config.toml
norm = "groupnorm"
block = "basic"
momentum = 0.95
lr_schedule = "step"
Rows from block 10 of a small image colorization model, named by matrix and row number. Each number is 500 + 40 x the weight over its row's rms, rounded and kept within 0 to 999. All counts start at 0. Numbers have three digits each.
After each channel's rows are labels from the 100 images, of 14976, where the channel reaches its highest value: "place" is the part of the image that holds the peak. Only what is clearly more common there than usual is listed. The data: microscope photos of single blood and bone marrow cells. In brackets: how many of the 100, against the usual share in percent.
# convs0: first 3x3 conv (model.decb.1.0.convs.0.weight, 128x256x3x3, each kernel summed), inputs 172-255

convs0.18:564528451552487516516563520482590452577526486537570476584510482469530521567522482534508451443495436460495511506495551502611442494487476452513543481489466456479514554573572442497468473501440457502509521413489610516553440498565500457475528487498516492520
place: bottom left (29 vs 12.3)

convs0.126:570507524520558493505513497538513579470454504486495471463592511452505549667451542585506492482522554512542532532484471514414460515410536446626520483551520495465520497493473521460471526497411523497469484484512467458445527442460600465461528515481481508494
place: bottom right (42 vs 12.3); bottom left (29 vs 12.3)

convs0.66:510494456562548568521524541442522489535374446505505564503510498487530506372556444506476437475486595558526571472532513413502567475525463540528349561398525609519545541485533549539481516528525495446496509485518459475431443510468576468425498470383513510453
place: bottom right (43 vs 12.3)

convs0.9:473483561525530443488494476505445479461537499482448443427443524508473536467508448505497493479509480378483459393445510481456458464490520479544593488523497552475544538511470408574571525507442590496485494483568386492419402446486549540462550499506518438420
place: top left (29 vs 12.3)

convs0.71:531504514512525529504604560510515497500584474546557514571551548415451568473424490516559386399535439394528489483497531538618476454452553511471531475492479500469510428525504597506513450519567519506525461461518518500454538483403581471499467472496455504535
place: bottom left (42 vs 12.3)

convs0.36:385479564455489535495483487531493524502554514530462540430511494606463463525448528486471560487451573567518597503507512465506461427555522637509571558528476578540509422494483624535436523522603564515538470433550601483459503458536502480538597577474537456524
place: bottom left (37 vs 12.3)

convs0.23:439526532515506587481494504570560464461424490540517464484483509477523499475487490551447512496474530562449551536450569449466445473370477411485468524605502493528506549562397482514503508503505486496507517487620506507437359366444560490511522480462489402513
place: top right (34 vs 12.3)

convs0.113:548483509422466500427454466525491529458537519439501500484407461519524515572465502456557543525525580584520483461538446487521291531434569576483549574486522522428496505496454527548462528534546486464483531590514457517563527580503483465462525436488519517503
place: top left (33 vs 12.3); bottom left (29 vs 12.3)

convs0.20:570472480529484514463606488475540553565381527469490517534477511461484502590517560546421537460554480391471517559483553443463598511395532418531402457468501534501519485561573377481467498537531517487491528527484609476518365511453512512481583510623538498565
place: top left (50 vs 12.3)

convs0.91:542456543483505438484557403519555543554585448488484514501472543480500546445450550485586513480473491439543499427482510467476439480493521491567452531436508495457524527562499458590476489492550504511477481508473441530458561477476551512558537468469550572507
place: bottom left (36 vs 12.3)

convs0.41:537522511526504478528466511498473537571553557489473591546553483424523473486509515513353461516586515504494652432490491504418489483538555560470505501389513512518424448535513473460438469518479541493487501483436537515496515463519462472431512580465488466486
place: bottom centre (27 vs 10.5)

convs0.28:531509531478503442437494449565620499504508482469427376422460495451535345508514471553418495437526493451513445417527471515527561469490491409436538540431469498527481578515447525469535593549457542509503440533537478521430442524451593550511497445535605435563
place: top right (44 vs 12.3); bottom right (33 vs 12.3)

convs0.86:455509468516491540456397483505579444538406526410446503474506470488512424457466492558457438531527564360524474487480576466481491439537522619436421475450501502508532499492588362545434508503523465477505481529511480448479558466477490459525533615489483509492
place: bottom right (37 vs 12.3)

convs0.26:485489528507500530522450531478384460494538456458512537472507493496449671439523463494470444468496510349425547544440483435594526438472494575538579451526509492510561571520500470563492425489401527524491506481516475531504437510532517487538565460511577492483
place: bottom left (31 vs 12.3)

convs0.12:465464380486503385488487487485522508448536532477489439446441564512500333469538451459492492440531498448576533414529484559480497506518507405433591583562506531531421543536487536523537520534414481502530406546506375498421507503518542469610521504529565470507
place: top right (35 vs 12.3); bottom right (33 vs 12.3)

convs0.29:502544563591499482497462548440511522470466502458480529508476450472535440419509429546549502439458509421495508437429544450505571500511477565442436505509521560384538453487532474521557572553380499558528535458495486508458579570520519478522497443486493486536
place: top left (50 vs 12.3)

convs0.99:419479462475508465501585537492481548412433501469496473484466498535504548503541384528440668592462449469505490561488520527511509496517490535564579523477563583487454463480486403515550470545564555524496560499496469544486411514476529490512508480503549526464
place: bottom right (43 vs 12.3)

convs0.117:502493588514552566511476436491488473492513486557507358529523462437467486525506416570522509511525494459504545455445461478481494472276538566573493544507520566489516547494487399478513534507320483518526469488545450483532468441455520514470499522551506471475
place: bottom right (32 vs 12.3); top right (29 vs 12.3)

convs0.83:553516471510517486411457392476462503585523515489389572471472556474468440487506613484551453516542495376512539493505510495423423493511495590525392446490457507435521384526588540571500510509402495485546478475495603491484522500439444479559508501514514487539
place: top left (33 vs 12.3)

convs0.30:522532474539499512498476526531602535527513497546509565593522483504496505593483546493500469466564468556481495480468504527512458507512538464450421509519470496519596578468569310530483516486430456535516508505531715500543417496446515540464515529507451564565
place: top right (35 vs 12.3)

convs0.67:470495469468475464494476459520453457515472526490514465505534444531479555620534524488485569565563527655528411570493474542422522523565503513480553546473525512508467392426431388492533542491521482517493491589458450461536451474446500486399495519489530474537
place: bottom right (32 vs 12.3)

convs0.58:554521582529560570556444487502557542466545543536474346544504645520499522488541480498398522467524509462476489517479500388590518527516501514444578469506488503509490375447443487506481462536421449536545492468451495509507448443476416468567558436561541510516
place: top right (63 vs 12.3)

convs0.87:544486498565537505493537589540513486445487495487491471501525375460537447523448481550302468506542462499502432503508549439514523496537431417456506517499567547480520376511317446461507508488430547477510558486424468500521509505520566474450499583476546516527
place: bottom right (39 vs 12.3); bottom centre (28 vs 10.5)

convs0.92:479499502574532553451451458504524500371445611527451461508452436438495531492507547504418435486474466477498475479514511497468470481477468419584491530402478501497550477517562483459518547512527480535532481505547522493486487518520525517494521409532532583481
place: top left (46 vs 12.3)