Weights of a small image colorization model: 6.3 epochs.
Rows from block 9 of a small image colorization model, named by matrix and row number. Rows with one number belong to one channel. Each number is 128 + 32 x the weight over its row's rms, rounded and kept within 0 to 255. All counts start at 0.
Before each channel's rows are labels from the 100 images, of 14976, where the channel reaches its highest value: "place" is the part of the image that holds the peak; "strongest on" is what is common among them. Only what is clearly more common there than usual is listed. The data: microscope photos of single blood and bone marrow cells.
# convs0: first 3x3 conv (model.decb.0.1.convs.0.weight, 256x256x3x3, each kernel summed), inputs 86-171
# convs1: second 3x3 conv (model.decb.0.1.convs.1.weight, 256x256x3x3, transposed, each kernel summed), outputs 86-171

place: top centre
strongest on: cell type: artefact
convs0.39 [ 78 161 133 167 150 125  99 120  85 119  71 145 133 121 162  50 118 146 105  74 168 115 163 106 112 119 152 202 178 132 129  94 137 103 167 147 141 116  83 109 181 103 122 139 137 125 111 141 115 142 149 134 154 153 132 132 148 145 108 184 124 167 161 163 123 105 107  66 129 132 132 141 131 134 224  89 187 110 111 123 134 109 135 165 151  82]
convs1.39 [124  71 130  97 122 149 171  90 109 109 133 181 139 137 127 120 173 128 145 157  54 163 142 131 167 122 163 106  90 116 125 146 143  88 103 106 107 200 147  48 144 111  85 110  91  87 101 117 115 146 123  86  99 106 146 129 140 160 165  94  84 114 125  88 163 119 172  81  79 128 140  97 115 148  97 142 107 147 118 130 104 195 143 140 122 193]

place: centre
strongest on: cell type: segmented neutrophil; smear: peripheral blood
convs0.135 [176 119 122  99  93 149 146  72 129 203 131 115 136 156 112  88 124 155 119 140  80  89 102 168 162 146 115  94 110 189  69 115 166  94  62 106 116 120  95 153 148 118 115 135 111 220 126 167 138 177 144 129 201 161 141 143 109  78 162 105 147 149  96 138  98 110 101 159 125 104  51 139 138 155 146 168 120 129 148 124 132 119 109 118 108 214]
convs1.135 [156 112 138  94 142 136 152 174 102 142 212 139 177 122 162  84 129  92  83 136 101 160 176 168 120 146  97 103 163 161 186 130 161 128 139 165  92 137 152 116 110 203 115  70 146 179 135 128 163  82 147  71 171 124 149 126 114 103  66 104 114 122 147  90 174 159 127 131 147 123 169 117 209 138 156  95 142 130 157  76 148 167 153  82  78  91]

place: middle left
strongest on: cell type: artefact
convs0.57 [141  80 100 116 156 116 155 155 218  61  26 128 103 160 136  82 109 130 156 129 144 123  99 106 136 103 145 140 135  93 150  37 125 151  59 179 114  98 105 147 153 150 116 128 146 179 110 113 157 122 119 101 150 174 110  94 120 149 141 116 122 118 169 142 124 135 176 122 139 131 160 145 140 126 219 148 166 127 121 138 129 107 119 150  96  68]
convs1.57 [163  96  96 162 108 140  71 171 161 161 166 101 128 113 130 114  81  86 185  95 140 177 123 141 154 115 145 105 103 136 100 163 100 118 135 141 127 160  70  75  94 107  88 149 143 120 170  89  99 175  94 163 161  81 132 110 141 126 123 108 133 145  63 153 121  52 129 191 112 191 106 115 150 123 109 115  45 133 166 140 151 102  83 137 163 112]

place: centre
strongest on: cell type: segmented neutrophil
convs0.91 [ 68  59  84 157 109 151 148  87  53 147 145  96 102  95 100 152 133 134 127 124  82 166  59  90  66 100 156 125  95 148  88 103 148 114 178  83 116  66 173 150 152 102 101 124 150 103 128  84 121 105 107 115 148 116 112 124 170  79 161 121 121 150 129 158 107 115 185 183 126 134 132 149 146 145 161 185 105 143 112 158 114  40 105 145 110 140]
convs1.91 [148 116 177 132 122 157 118 145 141 148  84 175 142 110 137 117  97 103 115 128 172  86 137 163 113 156 122 157  72 127  75  80  41 132 179 136 124 147 117 161 135 144 156 146 142 107 139 138 124 103 134  79 128  96 112 121  54 148 121  94  84 124 133 143 113 146 139  90 108 196 155  70 145 130 119  68 128 104 163 142  98 119  86  96 138  75]

place: centre
strongest on: smear: peripheral blood; cell type: segmented neutrophil
convs0.254 [ 86 128 141  85 126  92 111 110 139 155 133 113 152 180 101 144 106 202 169 161 113 147 152 153  97 136 101 142 152 165  98 141 111 134 131  66  84 127 181 141 174 100 120 128 122 137 200 194 102  67 149 146 128 174 120 141  88 155 132 118 128 150  94 125 170 125  98 177 114 155 101 143 180 161 140  89 115 135  76 101 140  93 139  95 150  78]
convs1.254 [ 96 128 108 136 117  84 129  85 137 130 142 133  89  69 156 151 161 108 106 117 141 145 145 148 109 113  51  85 117 148  98  66 126  80  81 109 127 142 194 149 122 118 172 161 165 131 100  98 138 133 128 124 115 126  92  89 146 142 120 153 132  96 136 120 101 123 159 171 102  94 101 120 113  71  90 123  71  88 165 118 148 187  85 153 123 102]

place: centre
strongest on: cell type: segmented neutrophil; smear: peripheral blood
convs0.120 [121 181 121 129 167  86 120  78 173 121 153 135 125 151 146 107 153 117 136 111 149 120 144 125 151 109  64 163 161 132 114 137 115 116 121 111 151 144 137 130 142 116 140 115 112 105 145  84 105 139 156 118 167  97 129 135 104 115 156 125 137 133 162 152 149 160 144 102 185 116 143 103 133  92 189 210 129 157 114 144  94  29 121 122 153 113]
convs1.120 [ 93 131 147 125 118  97 166  82  67 101 112 117 147 148  70 116 107 191 111 112 124 169 136 142 140 126 140 156  72 134 161 121  76 121  84  79 122  99 106 194  83 127 132 128 159 111 120 172 148 162 108 140 110 164 185 135 144 131  88 107 151 124 115 133 123 169 128 139  67 153 160  97 171 129 130 151  48  90  85 164 158 141 144 102 186 146]

place: bottom centre; bottom right
strongest on: cell type: artefact
convs0.88 [128 136 143 121 156 126 119 150 138 151 100 196 147 146 113 191 117 154 111 191 115 102 179 158 113 123 153  88 155 183 111 174 143 106 131 132 167 161 167 119 149 164 114 105 110  81  90  79 115  61 109 108  92 136  81 118  87 104 151 145 103 161 169 116 125  97 122  95 103 109 102 116 135 123  91  81  66 159 134 115 114 144 108  87 110  59]
convs1.88 [ 67 130 163 160 181 167 108 124  93 152 170  94 101 108 143 179 120 126 172 114 138 107  90 114 149  93 140 159 150 128 128  87 167 158 110 120 103  64 111 123 138 136 118 163 129 170 110  94 126 150 142 139 130 162 110 111 124 116 130  77 146 110 144 145 123 139 163  94 100  65 149 138 111 157 148 197 118 134 179 113 201 130 147 130 144 163]

place: top centre
strongest on: cell type: artefact
convs0.63 [170  98 142 115 143 115 165 181 104  86 133 151 136 120 160 121 133 103 125 178 163  81 143 156 156 105 105 129 127 136 152 179 143 127  57 121 164 131  99 116 185 112 143 115 121 101 198 130 108  49 165 134 126 182 141 181 153  99 125 119 129 122 119 112 144 150 119 215 149 132 108 132 170 125 136 154 193 149  28 186  83 104 132 181 133 129]
convs1.63 [102 110 141 115 151 118 129 134  64 140 103 138 144 133  98 142  87 124 120 114  88 165  86  99 106 185 160  50  97 144 115  97 109 148 159 141 129 146 148 117 109 127  96 142 165 125 110 164 211 108 128 100 148  96 128  76 146 108 128 152  49 103  95  79 101  73 115 155  27 157 125 164 124 125  77  94 108 122 204  71  99 152 115 144 135  78]

place: top centre; middle left
strongest on: smear: peripheral blood
convs0.80 [108 128 135 105 124 160 118 128 143 108  98 139 133 112 117 117 136  83 165 130 137 111  87  99 128  93  97 136 105 127  97  97 117 144 132 161 144 162 174  74 121 127 161 116 156  86 136  65 141 103 151 121 115 149 131 127 117  96 185 168 143 174 140 142  63 132 118  85 144 142 127 143 141 144 174  48  88 159  92 159 162 105 163 175 143 116]
convs1.80 [163 138 109  76 160 134 128  83 151  82 122  87 135 137 145  99 136 163  70 170 129 119 148  96 148 118 171 141 116 155 136 129 168  94 124 110 144 167  94 173 107 141  72 159 142 116  85 176  56 191 103 165 145 144 128 154 133 162 108 157 122 134 124 120 167 178 111 200 153  79 119 131  67 117 106 168 124 162 126 123  87 117 163 139  94 150]

place: centre
strongest on: cell type: myeloblast
convs0.13 [147 111 131 108 167 133 133 133 215 117  50  81 142 145 119 109 136 191  92 141 147 124 119 109  95 119  77 105 127 145 129  99 104 119  61  76 140 162 106 183 169  95 142  97 149 149 120 120 156 121 130 134 119 114  96 105 170 103  46 145  83 138 162 149 112  97  97 107 147 113 150 122 205 162 129 143 139  95 127 140 114 143 140 255  91 153]
convs1.13 [180 180 139 126 121 114  86 181  81 167 128 159 107  72 134 133 145 173 167 163  97 101 147  99 176 110 121 150 162  92 131 122 150 151  92 188 115 158 140  99 115 192  94 116  99 152 170 132 108 101 153 122 175  80 150 119 134 142 176 158 160  90 150 124 174 175 191  88 154 178 155 141 157  74 151 106 116 126 138 114 172 120 181  94 117 117]

place: centre
strongest on: cell type: eosinophil
convs0.162 [155 141 140 140 138 137 164 169 183 139 139 135 128  91 112 135 104 115 178 143 128 215 107 136 127  83  76 145   0 201 151 150 157 114 151 148 160 157 144 130 151 150 118 108 149 129 140 113 163  72 113 184 127 114 180 115 140  96  82 170 111 111 123 136 117 158 158 188 100 135 125 115 127 157  15  79 108 142 183 130 118 180 155 130 128  95]
convs1.162 [134 190 130 120 159 175 132 116  90 182 184  99 184 130 112  67 156 135 144 200 109 141  76 145  84 146 160 180 118 115  91 135 109 140  88 188  99  95 108 147 100 118 106  99 106 111 135 117 139 177 153  99 123 148 108 155 135  68 171 148 127 134 235 125 136 112 149  79  94  77 170 167  90 151 105  35 124 107 115 127 122  89 110 156 123 129]

place: bottom centre
strongest on: cell type: lymphocyte; cell type: artefact
convs0.198 [ 97 160  94 129 155 125 116 164 142 140  97  98 149 125 134 180 122 115 106 133 141 147 150 120 104 125 126 158  83 112 128  50 131 151 118 126 156 141 139  93 125 107 101  86 114 160 119  43 130 162 116 101 155 121 101 131 102  82  87 141  86 160 133 136 142 156 143 130 157 156 160 141  98 157 124 167 160 148  81 162 122 164 130 133 152 120]
convs1.198 [108 131 112 118  56 127 143 160 112 156 150 119  99 151  83 131  96 101 158 142 116  72 104 155 110 149  87  79 108 110  85 127 153 160 165  88 139 122 116 142 154 155 124 163 168 142 135 158 108 105 109 116 103 104 206 114 155  90 128 116 139 145 108 131 154  89 159 111  79  94  85 138 139 146 153 185  91 176 152 164 128  73 138 124 120 187]

place: middle left
strongest on: cell type: segmented neutrophil
convs0.253 [146 108  95 130 135 148 147 105 139 135 147 138 148  70 120 149  57 181 149 150 151 175  98 121 116 117 142  89 110 161 145  51 114 144 163 158 159 115 166 135 148  90  88 145 102  93  81 133 103  65 149 109 122 107 131  77  54  77  72 124  80 107 179 128 165  93 119  70 156 105 158 113 114 137  32 181  98 126  99 158 130 129 108 148 125  94]
convs1.253 [114 164 116 112 121 176  66  70  97 130 155 130 178 193 141 139 149 123 131 139 115  98 187 188 126 126 142 101 175 141 108 125 171 151  71  93  98  97 105 136 157 156 126 131 100  97  87  87  66 169  82 166 117 137 128 162 105 138 131 176 149 155 138 152 142  92 115 111 162 110 114 113 137  58 134 133 176 119  97 130 132 130 119 121 131 132]

place: centre
strongest on: cell type: plasma cell
convs0.212 [178  93 131 132 144  64 151 151  82 135 126 112 155 172  96 128 161  83 101 139 134 147 125 138 103  91 108 131 110  94 155  97  82 132  87 106 159 123 144 133  80 134 157 189 124 178 117  68 179 117 146 149 145 157  99  77 104 127 139 135 170 122 143 167  65 172 116 126 145 147 109 139 146 177  33 163 161 149 192 123 158 175 123 170  91 157]
convs1.212 [128 106 127 103 154 159  85 109 111 188 131 122 127 174 151 136 154 163 180 180 105 156 121 166 122 134 117 104  92 125  99 145 143 176  56 140 133 101 135  37  65 109 164  56 104 118 107 177 108  93 106 156 168 150 117 165  73 112 123 139  92 161 124 145 139 119 134 146 117 108 155 126  93 112 140  87 123 110 135 103 132 173 119 155 150 126]

place: centre
strongest on: smear: peripheral blood; cell type: lymphocyte
convs0.21 [ 33 159 131 157 153 124 163 146  99 152  55  83 144 117 121  95 139 148 212 117 135 118 182  83  20 120  72 163 174 124 112 129 105 132  93 199 100 158 118 117 161 125 116 155 145  83 155  43 118 163 116 110  89 145 145 106 124 162 110 130  75 126 192 127 129 103 140 143 108 129 136 134 111 115 117 143 118 147  96 143 130  72 108  78 127 151]
convs1.21 [112 135 115 121 117 125 134 167 152  69 135 140 108 134 128 124  56 127  92 172 134 176  99 105 115  81  88 104 125 108 139 177 108 171 209 132  81 155 137  82 113  72 112  84  91 111 154 169 102  77 105 131 163 123 120 115  99  94 136 100 107 117 107 132 165  88 124  88 133 179  79  87 155 137 102 125  93 119 189 158 114 153 111 155 136 110]

place: middle right
strongest on: smear: peripheral blood; cell type: platelet
convs0.1 [118 165 108 125 123 101 108 157 119 117 159 145 107  95 176 168 180 118 135 103 120 125 116 134 141  99 123 165 179 132  97 132  77 125  64 153 126 127 142 247 125 130 163 135 122 116 137 125  86 124 104 165  50 108 141 163 122 122  97 121 108  97 124 209 124 127  97 181 121 117 152 169  72 116 121 165 136 183 103 119  84 135 106  99 146  88]
convs1.1 [130 166 139 124 127 109 119 165 128 116 128 116 155  98 104 122  79 152  92 122 139 118  92  70 113  99 159 113 108  88 119 137 136 142 160 130 141 127 119 102 164 181  26 115 187 148 138  30 172  97 199  69  89 114  99 160 141 103 162 162 153 156 144 138 110 137 142  86  88 118 161 138 186 119  87 154  87  87 159  99  84 136  90 105 140 102]

place: top centre
strongest on: cell type: artefact
convs0.165 [ 97 150 110 130 142 146 110 128 176 138 104 110  94 111 103 126 164 106 145 132 119 128 182 121  87  95 127  94 178  92 102 168 149 160  74 115 139 115 163 144 180 106 139 152 124 205 150 134  92  64 131  87 148 159 142  98 115 115 120 137  99 116 123 122 128 138 100 137 147 148 131  88 120 202 131 123  66 165 145 113 170 130 145 130 134 105]
convs1.165 [106 151 135 125 112 110 164 138 123 122 101 195 133 133 169 123 108 132 154 143 121  97 109 149 140 199 158 142 140 137 133 155 134 129 106  69 128 156 165 174 103 125 115 159 114 185 141 157 144  70 139 113 200 163 136 131 162 105  60 122 153 102 166  95 145 195 125 156 108 121 115 154 132 138 148 100 102 190 140  81  70 207 152 114 101 160]

place: centre
strongest on: cell type: segmented neutrophil; cell type: artefact
convs0.37 [104 225 110  90 198 113  85  95 154 116  49 103 122 106 101 161 106 149 139 123 142  94 122 113 115 128  75 169 110 126  92 135 114 119  59 135 169 133 145 112 101 135 131 169 129  97 152 136 117 176 150  68 164 133 115 126 140 153 149 129 116 140 102 140 123 125 167 183 144 138 170 131 166 167 166 149 204  87 190 127 108 103  83 153 103  80]
convs1.37 [ 95  92 146 155 112 220 138 102 101 141 129 122 120 146 139  79 123 122 159 174 125 156 120 144 165  92 189 121 128 164 112 156 143 119  83 123 142 143 126  76 110 170 143 141 153 120  90  90 149 115 106 182 126  98 134 167 145 105 131 111 111 126 133 117 123 160 179 146 126 168 156 101  69 156  78 114  83 148 165 181 123 114 150 179 124 150]

place: top centre
strongest on: smear: peripheral blood
convs0.107 [128 118 151 113 144 102 110 144  71 119 111 142 178 123 125 147  91  91 152 137 108  86 111 124  77 142 160  91  76 133  59 137 123 152  83  55 138 116 135 119 127 103 153 106 108 119  97 139 142 127 155 144 101 147 123 130 116 107 110 162 128  73 133 132 197 107 103 127 125 122 169 148 133 148 140 157 106 151 109  75 109 164 131 196 127 101]
convs1.107 [167 118 130 109 108  94 170 135 165 135 170 141 122 169 112 132 112 127 113  91 191 124 128 130 101 112  93 102 164 135 121 122 141 125 116 105 111 161 159 117 161 115  73 105 100 152 127  38  90 106 139  86 141  65 170 120  95 169  92  96  97 110 117 128 113 170 119 108 130 126  77  66 126 124  84  90 165 130 165 112  99 117  79  47 105  89]

place: middle left
strongest on: cell type: artefact
convs0.44 [113 106 137 108  84 177 109 134 133  78  10  88 124 177 142 120 161 170  87  89  57 107  79 123 140 111  72 228 109 135 136 134 125 129  77 137 151 114  54 122 131 115 117  92 143 114 153  81 132  96 110 161 148  70 160 132 145 166  75 114 118 136 161 129 163 138 144 156 117  88 146 126 123 100 210 125 178 116  88 106 103 152 122  79 104 107]
convs1.44 [ 87 180  83 175 163 153 190 147 106 138 151 170 123  99  82 134 113 186 113  83  78 145  81 110 140 110 128 110 185 148  93 151 124 114 147 122 129 146  82 104 118 100 163 138 207 139 126 150  80 157 118 102 107 141 124 111  82 189 141  63 132 134 137 134 140 100  90  73 114 150 163  85 130 120 107 171  86 149 146 162 107  66  92 132 165 111]

place: top centre
strongest on: smear: peripheral blood
convs0.123 [ 88 156 138 128  99 115 135 105 139 122 124  97 126 135 129 100 128  85 147 125 119  73 133 128 136 101 109 164  60 126 134 127 109 109 125 110 101 157 140  82 102 123 133 171 110 138 118  82 155 120 156 160 136 131 111 144 107 130 132 156 123 154 102 154 115 138 124  96 136 147 148 151 117 109 125 111 141 137 123 123 179 114 142 139 117 113]
convs1.123 [188 125 220 137 143  91 125  97 176 120 143 113 121 147 132 142 122 152 146 111 171 197 132 122 146 147 134 136 108 154 131 133 154  72 124 100 104 197 127 165  88 157 120 122 192 147 127 145 135 180 143 177 175 116  77 137 122 166 117 111  90  95 145 118 172  91  85 149  88 125 170 144 102  95 186 155 107 151 129 174  67 154 152  97 123 144]

place: middle left
strongest on: cell type: plasma cell
convs0.236 [188 146 147 145 181 118 145  83 121 203 137 124 114  82 107 104 144 125 110 127 133 133 138 137 114 141 101 126 172 151 109 149 141 113  75 111 185 119 130  97 126 106 133  89 108 144 105 119 125  66 180 101 163 115 111 100 112 106  90 125 184  93 110 134 182 156 107  66 155 100 132  90 114  83 133   0 143 133 141 146 133 136 134  61 115 112]
convs1.236 [128  68 110  95 120 117 126 120 145 172 105 160 159 131 117  97 117  96 115 143 119 163 119 102 175 135 108 181 122 129  88 144 111 115 130  84  78  79 127  58 162 112 141 158 109 172 173 161 118 114 162 153 120 149 144 112 149 112 112  96  99 165 161 126 155  96 121 189 111 153 102 108 113 101 148 121 118 184 107  87 115  69 118 194 169 146]

place: middle right
strongest on: smear: peripheral blood; cell type: platelet; cell type: artefact
convs0.219 [103 125 115  92 143 115  99 101 155 153 182 101 136  56 105 112 137 106 122 146 132 120  92 116 138 115 107 175 121 157  88 122 166 139  40 138 169 126 130 142 126 129 116 106  99 190  58 131 117 128 183 121  94 126  75 148 110  97 122 150  89 104 162 130 132  90 152 142 160 128 130 140 116  91  97 142 170 106  81 154 113 127 131 120 158 131]
convs1.219 [144 115 178 121 158 133 117 141 110 133 156 190  81 148 111 148  88  94 111 109 100  54 170 151 191 112 133 181 158 110  91 137 130 129 157 103  90 118 102 120 104 124  87 154 119 139 130 138 131 176 118 164 117 145 179 135 175  92 131 132 149 185  39 151 146 175 114 127 110  95 130  94  51  76 192 104  97 126 139  96 175 142  91  99 148 114]

place: middle right
strongest on: smear: peripheral blood
convs0.30 [120 133 112 101 138 190 119 101  95  85  88 135 117 160 136  89 108 142  89 105 131  87 128  92  68 124  96 137 131 140  95 175  88 129 234 108 146 142 143  64 107 151 135 130 118  88 130  98 138  78 172 179 116 128 134 185 114 129 140 173 115 160 137 115 132 129 142 139 127 147 139 149 116 161 134 101 203 124  99 154 146 155 125 130  87 152]
convs1.30 [151 145 135  89 119 101 153 120 149 161 120  89 111 122  72 134 153 138 162 160 138 145 130  69 130 106 138 117 184 132 157 142 159 130 106 151 108  52 183 129  76  94 133 101 172 152 112 240 147 155 102 168 136  87  77 131 153  84  93  99 141 174  92 109 130 111 135 125 134 127 144 109 135 133 124  96 102 120 150 158  83 116 149 117 137 151]